From a checkpoint of a small segmentation model.
Training: muon at rate 0.032, 16800 steps, held-out accuracy 87%.
Data: trained on aerial photos of the United States (SatlasPretrain), 101725 training examples, 42.3 epochs.
Rows from block 7 of a small segmentation model, named by matrix and row number. Rows with one number belong to one neuron. Each number is 500 + 40 x the weight over its row's rms, rounded and kept within 0 to 999. All counts start at 0. Numbers have three digits each. After the name is the row's rms in percent of the matrix's.
Before each neuron's rows are labels from the 100 images, of 14848, where the neuron reaches its highest value: "top examples" is what is common among them; "patch colour" is the nearest of a few named colours to the mean colour under the peak. Only what is clearly more common there than usual is listed. The data: aerial photos of the United States (SatlasPretrain). In brackets: how many of the 100.
# fc1: MLP up (model.blocks.7.mlp.fc1.weight, 1536x256), inputs 128-255
# fc2: MLP down (model.blocks.7.mlp.fc2.weight, 256x1536, transposed), outputs 128-255

top examples: crop field (31)
patch colour: black (28)
fc1.126 096:545454455591495492438436480484523543507509494582478488502486505563415500485412476559532528466520494529523518517423529486451509519551467503541508586441561541572517495495484494488520519545540502493526486509558482485495483554546604443612486470533464474476478540533579463485478482477517403496497495452467509493594493509488529523450554505446462499560497501479535462568472519465511512502493
fc2.126 107:508488449471480535513486521447542412483476541457488492494582580427495575511594482427582476484540563517512508536446488475596503516407479499534505498485535513559488457543474519531482469602511512544440516573475507490454492479504457491477511552495538546500493557467481500439508489503468502526511499512544528468520587515493418497502446478495506508481512454482542533493470403453490538465504

top examples: building (99)
patch colour: grey (97)
fc1.47 047:528504528523435496517541387499550549492465541491463478434566463556480567521593590478557470526460515482504490477424489448565549480514504476518513536525513607465527511506462503487495472452549475509508573507522506457570519482456586558492421570505440468529490431473510482453481496443510529449494518490520459496461472477499470527523459479503470511574449505480539478534502528512554486456442
fc2.47 049:511480531510571501535510541486512467502511460453447526440441443436541482488488545472510466520475473525463558578510474468498436563477519527368430576482490493431474493472582535558524551441503471457450483437504478473568520439444498458551499499507530426445471523545547536532483478537532450502464543444549495530509505460516511424522559508501519503506438482484485551531461576465526522529540

top examples: building (92)
patch colour: grey (85)
fc1.43 081:480524536506565490530468483509508466501430456548512567458501478527526547492530497505529477518508515470445546464506522470476543512497457462498453587454464489443514454491496482453494595494509476502446531536478553541543450481463490582497469565504586513510565534426481475559401472550461486509506481511468493505480449537444507500537443473478535443512481469457517479508485459480477535462515
fc2.43 087:476460476469479546447513518456546486493483543509499491528531451518511546523481507522441457478455451483558447537431485577566452486557515530439555508540582534553439481414457510528539538451521504563488429447513446556452527508512548502514502503486467478498502564555503456444548452503517593477404521485493564481491485465579500483504595510551491500482497470463453531549611508495480554468501

top examples: building (88)
patch colour: grey (88)
fc1.209 114:516406437444451507531527465486445486456488487434529546488554503505525512495610489560515503534504484501542515533485444471532502487420440523491554456468469613514527506467433474517566517528564480505526532532528471545519477486552580505550520550474396528593467482469380495521468563471551494434504481507529489519529497497543461575529470433509455462535544542479462468486529534475493378532479
fc2.209 135:550544571497540482484537516535455449487551521463506464563513423495578519487490573404482448517522516475528455498526463477458521494648561480519457565541607518514521421453546486432428537465438477561519555488473534456516404623450488495521507498490544476504476507393492538447408522556473471553477476476472522516491518470512519516532509502485503511500495517466426525556431483505495522479504

top examples: building (89)
patch colour: pink (25)
fc1.253 076:533452578473428498503560505451455488487414513502515467448518496611553498445463596409540460490500487428488537445437505461529491533534487478505501571517500490494490469544540526483484470565510498566485537550473494465432546564459526561508471518467470466493531511500478590499530520482507494475438499536543487514479500507515522451512518477474523465474438543534471584458453534464514506566469
fc2.253 087:451555507494529482538532517464507492521432581486500510486456538530516478502431436473505558492492533454537548488463516470458511478514520496582501510512586474456453455519579450499493453480487557510511516520515423422455459528541500502516536552482534462462431533443532460473514547489504498501463432522519421513520514610460550515425603521519470453406495573507520444497468477453545556544510

top examples: crop field (26)
patch colour: grey (87)
fc1.383 046:574546487555493468515520575507456457500532485580552473452555503464481483472491474474528568502423459452513536492526418506499499495446577541537410470462531538508482498554458455477542446417467445471487491494548483442559472469492496504467510529556500482403484493477573460462502446478494522475443449492497541520511406496446461524534464510498525494511494445509474526461535475483510476558549
fc2.383 051:436459568465496530432497446468460464443546437425452483534494524535526486533526489511599452492541501523463492500505451532542531504537595482520619464487568465541511516483504492498558549558482486532496555484546546550414522497523440489436489461530426512570521443499507451511482430442502504489503457543463504451516473532495467530410481485453507449491587540489542532481540485480517506535498

top examples: building (76)
patch colour: grey (94)
fc1.96 106:476493452502555530514580558564485551474489541447482516587530475562506495469503481553482481507519478473456506503542524488504493484488470532539519486469538530489537473467443461462507551485505449551514546537481459599538505403517532549464447608541476450540501547499494539508536492523467497543550521485495499544506419455500526519478442501511438462519551487466558437608449485528475494493541
fc2.96 116:523489402506534549568537526511501491483536495539532525526471573494437472561502472459500570464533442546503462492550462491501546513534459501596470516478515428524551529526532538500471457462562504501420473492541521537513532487490515508540574487479431421457476556485431427440471440500442509458450468467561470498562457472464498491465416455438493532491496477452506449401497478515430541494505

top examples: crop field (27)
patch colour: pink (35)
fc1.597 067:491552514459463497460605512462505443454564507475599493530495468492539523470527488536534491404498456581465503519548520511525500541516489545635483499509541517450517541461506540501553519528522506489525548445510482445480533476536479488499469547477464543501533511597444506571456433594476536509474526551548461528466448481518507457558509531507552567476547421486544551569540484496546460546470
fc2.597 067:510541498510516487452446517517494499495470491484406512515482513533481486406531585523507580507528465585559503545546535474515468440496525484504471502538485488449581560503545448455515487499506473479426454500495465494522407488551501538518457548422479454561512478467507491494444563465426539464576491488525566539535536413541534558506489500510439547547456497461471446495527505498535577500446

top examples: crop field (35)
patch colour: black (28)
fc1.285 040:502525534560524470479444500498517485465495538521491454464542538487509479446495415527510508498568515420509512490463568471598550587554431477523422507424469481486506443555445506511441492508526584448481493563473536491465445411473537554537483534496516505548560536496473465444473474524446464475530523515450484437478478470461522529506453529506503448555444488498521451528504522477515498590615
fc2.285 048:520486460509587489406508488490503416498483493529523475475507534520483445508471477546526479437505468517464487556430486551509414521552559469415552504539521494545557460486454549489586560428482487450477433510500482488501614439489401475518470427502539491512432453490534466461512453515469522451497483485543563538506557534514427509433528515559466506475491498468481530505583467531457442502503

top examples: crop field (30)
patch colour: pink (29)
fc1.760 046:478465486519402494468476479485471472504483532488599496460573468484456499526548529540577431472560418458496547531508468504541503566500507536484458530532536509547468436550598475509524474590506538498481512475437554516519514432516527454511507588500506521476533528508514505490490448461500451509512566484578579437500501490497483509535476488482481517520513510486472577476492492506488466477471
fc2.760 053:557504473419413493527552536426486485522524513528398428538524463567484523544506462537518502446473524536471455600534511452487545542530506543500484440528462444488474550543523496454474478495557476492495487465520424447500438491544478545468489491450499461521534547501507548503439511465444491468505536466485446564562534506452500503454461471518483497486516523409533463480495585423571556429493

top examples: building (90)
patch colour: grey (87)
fc1.265 093:547555470509515482576546416448481505527491609427509488606516469537424428534546572517517532555503464555521528438412436471484522415485437524594522493526512548599572519499454548511495512523478555518458526539521482510484550492490535522502583551452457538465422456517405509454497557479581503527506497498508538535469484564506467510551441519498517551506505499474532488437498463489482512485472
fc2.265 106:523501486456442540595550534484509434498501420457470515510445482548516517491505507479486458522491474518462495535525457491536535481523516514458509551458529510473581520469485491464492384449494467465512464472495560482462493534482562474521444537569542416506545423511553506498561456492434481504453499472544428457467521483441437561476523449507541512483469440535459383529537474446522483481522

top examples: crop field (34)
patch colour: grey (88)
fc1.745 092:530508456503516495494487488543513450472481589474561463566548511502495458428534528507469474501500459471527520529514545553438467518488463507496456489530535391450523501487419554464522427507479507588447510555566592471511549453483531515428555472501492455486416518438580495491520470483464505551573496490469513483514483478480511511535494406525512483526466489479507521427456491433533427498513
fc2.745 089:445490515465574521590528493506550490470502514502485522447456461579513569553505566500469516587504520561444479549508500471485507495479507409542492460507520496511494450479471509498482559471571549556534538500465466517512451579456530431451471564535486484480528514441444516518545508451522510523482489499475469534481528478547532534477447544486461464527515415543539521505477489562443422488515

top examples: building (71); park (35)
patch colour: grey (89)
fc1.218 119:469512482444580589527550447488579550526506555505528474529497512488556601506501529592528525485443518466540516489503538466584438488454479487484462509455538476473444527484486523497471558524562529503532514453526450550491537476457473511532493549469503525550492487447476525489473541489523484440539466564469530482479545420469468497459541558417516490459493628493505559446459510440523558507513
fc2.218 110:528439485591532547499464490472468500486497473521509531515444461588494504533472489473469499569503467394519488484465515510468526513533508492524515563476547533487445488429549522450478471449450513533440435476476501474456493548486478528437526450463490470496490498524438469498538463517526468517518489491500517502481426511556509428535485496520486466499513446490409495552464497582485476470610

top examples: crop field (53)
patch colour: black (29)
fc1.609 043:496432448539484542488535516461513438555516573479453501518510572450576547419532517526495527468503463473567490512499556500466474513460504547502575512485529427496460461534519497506479507487519495429514507532524532511525411458531506643477494468499518554473451455569544459542439458466511469462490509434423492545490481517506523470451503509502577490536542476425511473487505538517423539511469
fc2.609 050:466481458450562544558542462529548519469436526503476431501512492463575461543471472487502501436531488445458519514501570494511516508520473556471502587517520522491549583503512480464525454525502485516452488529538519500532483438506476426450517569545510506539491502512445432513582527446491459483469425466471509508549515440509566485548505551488561513537477503531473544490540450488474476590449

top examples: crop field (47)
patch colour: grey (87)
fc1.49 064:525583523532466437473516559474508547563467472544598443477469539529483491515495519479499542552535510486499574498490545491488547498559457473477481508590530431484496519445520525472483538524425537521482540424479473511537532537460472510492580487517447523473432513503563436575522525480468543446468509536503546510597517546492492447540440548498533475532544469474495478469501462514460491514446
fc2.49 067:508508485590541489476428495462513443467550522572489493497523516513539509543479482467495491477515532452549508523501567515508456496522462505472538474519539534452487518535514515538504493553498500601448490504497490485455534460513471481556555615444517498472544470488472530464491514443436505548567497487510400475493469484477453469487462424527472582455508474504571423533458512526599500537519

top examples: building (93)
patch colour: pink (62)
fc1.600 060:501509516505392533488459429510533510502538545415511475519549498446478546520454451475519530536512498509529514523475450487406518497540580499456543564543518494567514470579448552495486561397503568497514549548471519481419457476570538535505505507508404501559478521480507522500443568538452562419513458537440490428541484477495444423520485483489518578501577504431493449472528512467537453515537
fc2.600 074:523522496495570484457454576541512487508485494561508494497572549527451455512399502505459586390557487452481500479524485434468522483508457519445507486499504484502516525505559574536535490491471549516492467440567478464495497568558503624486488474523621508443506540501486465476486532552461540521499539450480506504467521484534515430443456495467480512475563479441484487548512481564536501519539

top examples: crop field (31)
patch colour: grey (95)
fc1.757 046:453495475503484463505500473554543529522518523505488492432513598508547577478509528510530480481535597546468431556539512490569517454436529513414504594519525435580509451499590499494559476446562492487491507490544516427491594557554504496518540513467533497535498510599453555544473528469487520459484425491566497395564490543535478474517517576512518488469537503435542529560465453528512509443490
fc2.757 054:563534485505421513463483561535541507464503433395540471522490524482443505569525469567429502498439500499573468501473475473452517566505495553477492517459547459503454520473417502522452479491543497487522506537487441393484541530460484477514506444458454500465511511483608504478487498470539606468519517521519509524446548450457530568480548452474556490550517469513519557501519552502504504466518

top examples: building (94)
patch colour: grey (86)
fc1.489 081:503536492491450523509506438477507443457437472452492504575437519474498569491500540519526401415545532506523540392500450474500529472494532477542519448461521484475502470506514405470480533546535511492531569545499501471523519464456538545473540523481425484554456466538561524513544376466538513521523561401504560554512554569446400459516554436478530480467546471450552505516505517516526501536448
fc2.489 089:535468469479475477538480409522554564461480497481509532511530466515459516447569507477457503529466573441490498490483459482543509477467534489496556479518515471480529573450493491554473471486489473484526483650500509548494469415471540505459535507473500434473523538522465509537543554504484485492506489454455506388488523498475524510505554494493452483521497493504423497514531506492565524517497

top examples: crop field (46)
patch colour: pink (25)
fc1.24 157:485495510557530534437502509472487476499503530483504473553490475532515483445513561554546517513515524464512497563476545481542576570452475549519446571546530504512539517478436461554461502486467530486545552514492526564405471541471498493469519517533501591428523600576501527445505504477498550442441527562510537522578503500517533522549454515467514503502475464516493575485488518555476529471521
fc2.24 164:550540537536449487561441453594520507499534515485458467480572492503473529503551538475558467418440484482498488562482521468530501488534496505519540563467593497530499590554473519461487493446476540472461520536561453437486491498480543510540463559520524515590427491510521483440469482468381516512467511410540510403535492482504434522550551474511493470489512441490502552531400519512504510562496

top examples: building (70)
patch colour: grey (94)
fc1.485 162:540484447517429516451478509478500487525514501444498502482450541416433470481477514513501511432530466515441468503487510468579504493530486499471499436472465608489448473457577443478478422393503517499543538552488500552523503456518486467539433453495471504505456422488475521512563463542512526494497493487479476535510454529563582490488453509515497458553428477540561491519483463545497543472442
fc2.485 200:499560526499423559527481530480505544504518442480469529568598460451495518476486539497525492580538480431436466546529488510431474557504454506518482518451539577536518434506484556511519473417448447481499522400468548517518480454483478479478522557490357419531505514514486513497443554475470495486486560521497418458486486527484419571475535500473472482513586551559495540493522543460491411504460

top examples: building (89)
patch colour: pink (43)
fc1.382 045:476489462488530537488519530505492489511494521503458475491514524479524438465518515499570500527568465469493481507491432458424502523569514502509497539511479530488443563535499459413516548426541546499505497481532512463454485490554629556435453494477492561474486440478476537557559451531496530464561564531450500486503520560531439471488376484446538447488541520492544496559473472572582573588462
fc2.382 061:543435450556485516580482467473512503454452474476543468509512511591524546546500470457458572493468443517553554502477503489528577501411418512453551498419511417555482491482460497569478456544494440518536504556499480539501482445514483470487510519501517490532507429474490519532506525498470469476431485516539545469454493552481450526506479465524451515523527484514570477504495442558520459564556

top examples: crop field (70)
patch colour: black (31)
fc1.152 115:546517487534493483459576498553514477504523486465488551484512539480543481517564571466535515554509552516521505467500556515500497491542531474521463536460497438465477461411533470480526492496506425528497497525532501585451494533479501487516548549515549479393455513511545473504483486474437508499465535437499508444504472499506482566474587448505522524490524536496569435509467475517435461515509
fc2.152 107:514512498530531546507507520498510499463515512507518470473502547556523547518541543491550564553497502436502528504490563517566472418594497511496439495472502538497499541541568491556506527523557557492542479521477524563433557509538399489453510500497550495469536553458495486565470421516493508562528481540494510480512479544478497490486517472521491513493419504538462570490427468481467433541490

top examples: building (96)
patch colour: grey (92)
fc1.765 107:517585435486477496398514443467523497509519488523508484490503502469473545516606520453506470540584519533560512536470446472591484544570498478496428480536567454481557483471451426456463515463497486505495473557546528539518461468527516518510509507580500534498513512473526499570458537556494476483448503442449512520451469503507441551556467504503543576502416447501582493517496507478528495560587
fc2.765 104:474476554476518526468457478578474469536447447536502580517468503560530455491505516486616446428513486436528543557496490546557500521480491504501591502464464486489525442406527500510531483456479448494521467539506480462496561548496498423573469464442567485436524483481452480514527509549454485528533578511556536498517534469558515493405515466485463524494529485541518540433562413523455495465464

top examples: building (76)
patch colour: grey (91)
fc1.605 032:546504552539469558491473542508491579569503452513493502531451524504457596442486587509562502504471537539460563509499488448573495558552536506537473557539492474512466540497531523493564536442576541532504507554541515493509528473464571476556515543517529472440502468479504524598532488480478427487446557473505435483487497591479514558497492505525485463535429470469538514452509473462503455541454
fc2.605 037:501538498496454479516493533431529521465472527423498522528555432581469471478480522466491515472460531424453480486505509456468529541537508517433444466580447469507533484364442343510523478541484519491478528621531488567519454477528460534488620507476505526491458457512441513487455513533535509512497531474439471475490513475550488530473464550506506504514491487481520519534487512536486536474455

top examples: building (99)
patch colour: grey (85)
fc1.319 100:464524484445522484517492511459488505511489574518454522471492512531553565546515547513512516430483448499521519479546576504540520531434498495542542476481569517585472536474479493421485491501539510462498552477506494506474492551521465481529450517568465542500463481485511516449412439568472483494537537516478441538485476512506495546452448545404478453455456516497435518482523571466460520580518
fc2.319 094:530513531606505499542483495570550448499478439495518440507538451477464479438518458510518467543593517487501521569489508455465554512513501562463507526580497476491422486516447526541524458526438497557445551521464498582469473513545465500453551431485495567517498488498492457490491512491458495538469492521473522476471516496488537495559478490594484459537471432468551555449461479574567446461508

top examples: building (83)
patch colour: grey (87)
fc1.358 100:511476482465468525506530552484507443432489513509500448502486496507468476522484499531486540398549529549534461490476485466513477516543595474454507485485517550483361462533479490487535441428422554545559503557459439487527493514549469500525498516446469504473516498512456525503552477521538499560485498502553559499503490527473555481523500483437547465587513492542547459496458454475423459481504
fc2.358 114:525538558478451476492436487562559499513547521508532468512592534433502540504501473435504485574526443513482543507496505474523476451462483518524468492492544525524527520543511511488544477502533586417470520463529535445511462518467454532468488497509445567485478473460464448522465554486434453437516490506509437555491508546508477488509451478491410402433618526529504499473481461501488472507455

top examples: building (89)
patch colour: pink (27)
fc1.675 124:546463467495493472479475404513531526556521498501489591520477531493500417500571481496564506531481517470533535526496455467539508504578513497438467491463543537477504528422476484477516457525584441593507518502476525521521457478461539529507535590523478438511444460498442539545491530536547498461514555475465483505474415488526462579489485531521546455551544496512488494522460496551454510535441
fc2.675 152:529527506538460468520395520541494494504512492491498422475474494511511562523494492483445505461459483534491467542463496532481584479509417463439549519517523536526543495492507478550494524491458401481535522603452493458452515530484468474482507469539573582537546560492496437456505417502487450476500470552542572477528511473478495468511501420483567500511500441553481496441458486470487547459527

top examples: crop field (42)
patch colour: brown (74)
fc1.223 073:502421451487492470435465508540546408514483511536505470395477576495496548540531534464528511471515492459505558546476518522537526455419432472529486583503483474470445516534555467483494468515513477551541535474496561454432478546512475488576400479437507530499461478495519535504450536462497532513496477507494555539435537555523479492410506516551519447505497479513481487502511532538531518535490
fc2.223 062:506511460473467556541526454485544586474440446450521456516530440467554448522529456501494506518441553475490439511544520581482491418474550530492488511449516508550482444513481494490481504432546532341597530565537495434539537453520526488506426481496522491476543523484464479529487486488563479563474425522414553476480482506493538473576521502525547505533543476479522475407419562518489516484489

top examples: building (70)
patch colour: grey (86)
fc1.535 053:484491519434450504492468530445497513511505452542444432582488520512448474435529532483436453491450461526539542476481458429525435443505548479528485491513479454502493455476507505491453518479563517486537540589482474505460495503472498502549503554492514409456494515531508545550556480480448517491521510510532461509496467453510497506482587546564551401496515441422474508505516475508491488451416
fc2.535 061:504511491531502564446535509493485503473440547550520593493493507489493443533378553465527427511530520471467539578500485464513442528566552493604455498535517551415486524444508484521471520500420559433513461525482560511427491501535467518511497468505473502489480509444474499511547454517528481493489518480422480475526477529539553498528449385470508506492484525469429532513510474468473506576446

top examples: crop field (65)
patch colour: pink (27)
fc1.313 135:483504456537498428517500496486523530538524488421517483521537425452487511477510530503527459510489591492423452452512566497488531482563549469520510575513480498426488494465554496456501460505483506519486513535441494516461515567572489528420513497506488468469494469544492436438549497535453520557452520493514481493571507462439464484562522555500431453517482467516512467486457495468587424494479
fc2.313 123:597533547490498529474532511476436517504427488519475515439519452524490523500529493444534537425495550532485501511531489474498482494492527513476513493479467495500542528448571514527442547473567509550560521485571468429540583482465494532489493499457515521521527534476516511527496448431477523494565504483467570511474536491461442506516516383477517512450521461535552463525526563482544538496402

top examples: building (96)
patch colour: grey (86)
fc1.452 119:515425530551561445505420405511520462497512505488445479503508434497555515492596526453565483512567455550529467557483579449585561564525506530471461541476462493554513563465545499497563443477470451528490480540472535447525524478461537522534413553458469455512461461467507506525511464504554530473491482560516484517481464486463501515451486499486496514550558512470508501517464472451492490546459
fc2.452 127:483503479553483594525442544472552463520506468479496519476501443526478580507516540482468501508521525492493445561463487539496496577481516542519526548507533513506503503576582542494464438507494518460501561463539490517468471504515483507541513408474556544466513544462547534534430439516510506494443487532488540546515498506447530514477567536511523505482513444526527481565479514486506531461559

top examples: crop field (32)
patch colour: grey (88)
fc1.619 127:489570494493453520486453527509514573525502493586506439554521467490494498604507529508455494513510481462484508475531484489497528456470467545499400483446500452520522486567446522476488495481451473524524538516599531485533452475514537497522448541535419547513547441430497429525579536470504482421469513506552477517565524481476528484533433495572472558477511530392464472451492520480497591462568
fc2.619 125:492468551403536497501471581455539498506542489471464516466464595557451503456450436573525567536468455503503526512515500484482451515497506450478498523531475440519491511462464484492487507477478516501516541539455504505486499543504495471535394508528443603515504477525508497476474471531458555536613421470496452553488402520511432526454503496409543472570556577502509511426520522504548487488490

top examples: crop field (39)
patch colour: grey (87)
fc1.531 060:445531452511520474440495547488550486515541514486502498501493477450482505461513513442490527523588468505500515568498484460533474458484541480497477541515474525512558554495427540462494529476505492411534494517533573540479444480485481597519489526550509550548469601512467538482469496512512503507477470477474509467531553470507491532553499529555536401545462461539523510503536488547438520528520
fc2.531 064:459540467446530492466502487505517543511502454423473489518442494521503551459466474506591465492526516457508552498483549504442497487441458553538548420546469466465495453571497490519474471563455508460514524447545540513448551485408529451553482508451459518532495471527572475481517492453512466429505482492463546468520494471576444480458523455487520463428503588490530498592418470539474471530506

top examples: crop field (66)
patch colour: black (34)
fc1.56 084:540493569523460516505556469514492381520518558513511526405507512483521537501474485500490556457506481562515481496562536483493502538422509486592496545506531488560512564480412460513494441477491467543510517481543479471519505481494507457485500580520516549480441503458516514480430531463473453498529511439520554483430500537497548560456462512570484491571483573490497506537452488457433404517440
fc2.56 086:442525456479371501514506469514523574468486490476462535475588422466573498511538491443523536533458572432466480470549497541481518448565571519515483538462519536448528494532482435468494543490522520428563450481492479519471455553503500482496469562481497465479547570464477491422499456503584488503537394473545529520522407520483534527535497446499563420491449549435524568465473504516493512514483

top examples: building (83)
patch colour: grey (94)
fc1.248 118:517494403472477468458444503533479409441480506507494571538503522455505480500569499526520506427466504460540448544489433471566481593540536498444487455508517498522467523470541438513471405490474562492517468527511538349475516497517516500502468513518426539510513418502498531502512527548589467498473565452541457449537466490520526494544449513471548457555507518508556504489430479544459502504470
fc2.248 127:536515549518482487445471434548540578502464524544492510509543560458482527464472484434498476603478443465475529470464522513495531438527557477542515505484546584508519473569443457482607521530477482544532543579491529498517481488488527517526524466509494542456490492445514473567537497447431525428508445524507425582508500495543458530459460496491426480491421575509467487489506520450515496484424

top examples: building (88)
patch colour: pink (30)
fc1.329 117:554466507465469483500480490521521475511523433557494525501574513495440447453479501516494538424541502511491509510488474465529531479556471522401509510539496563534506473481464523462529478519521517513521516534445572480448478507574455500499464611454516560501444410467531509485475437533522502477539511519482538474498452505494581456528383429479519511593523535482464457452483469521533417498503
fc2.329 126:522435506507511472501452494578476532448579468533444457516538504410514477506530492505493492475491451517555519437549497467501550486540544490465522502536505505518505480541514489487428548558567553531531471398410443586540482498523522609490466464489466466594519512466483553523456582509490523530456520466535539519480542519488482525492454455510443519542608438473480528549499529572502572520465

top examples: crop field (80)
patch colour: black (26)
fc1.350 087:584481425510455460515581462422516441510531441550545439535577408498523519507463486550526470486491512460495520457491495496562493529560470444468470528492466450467513453469507571540530483523444527507462517466469485517500438503481474486450537563514497471494511515481511479471484428526373466487457529470496558538484435517531592511570465502530470580460510513486540498512507479522521492431523
fc2.350 088:497499490502513569437483527503470523457529450521430541548478496521517552463555453499554508506483507507467494501490482501513461439552437532558499500479528543560503489505545472529480565453577455538510474458523500516495533409560472583530406461528482424538573471530482451540542499500497558437590486468505513509499479582551512497525484524410495471442491486573459476452575554527518443483468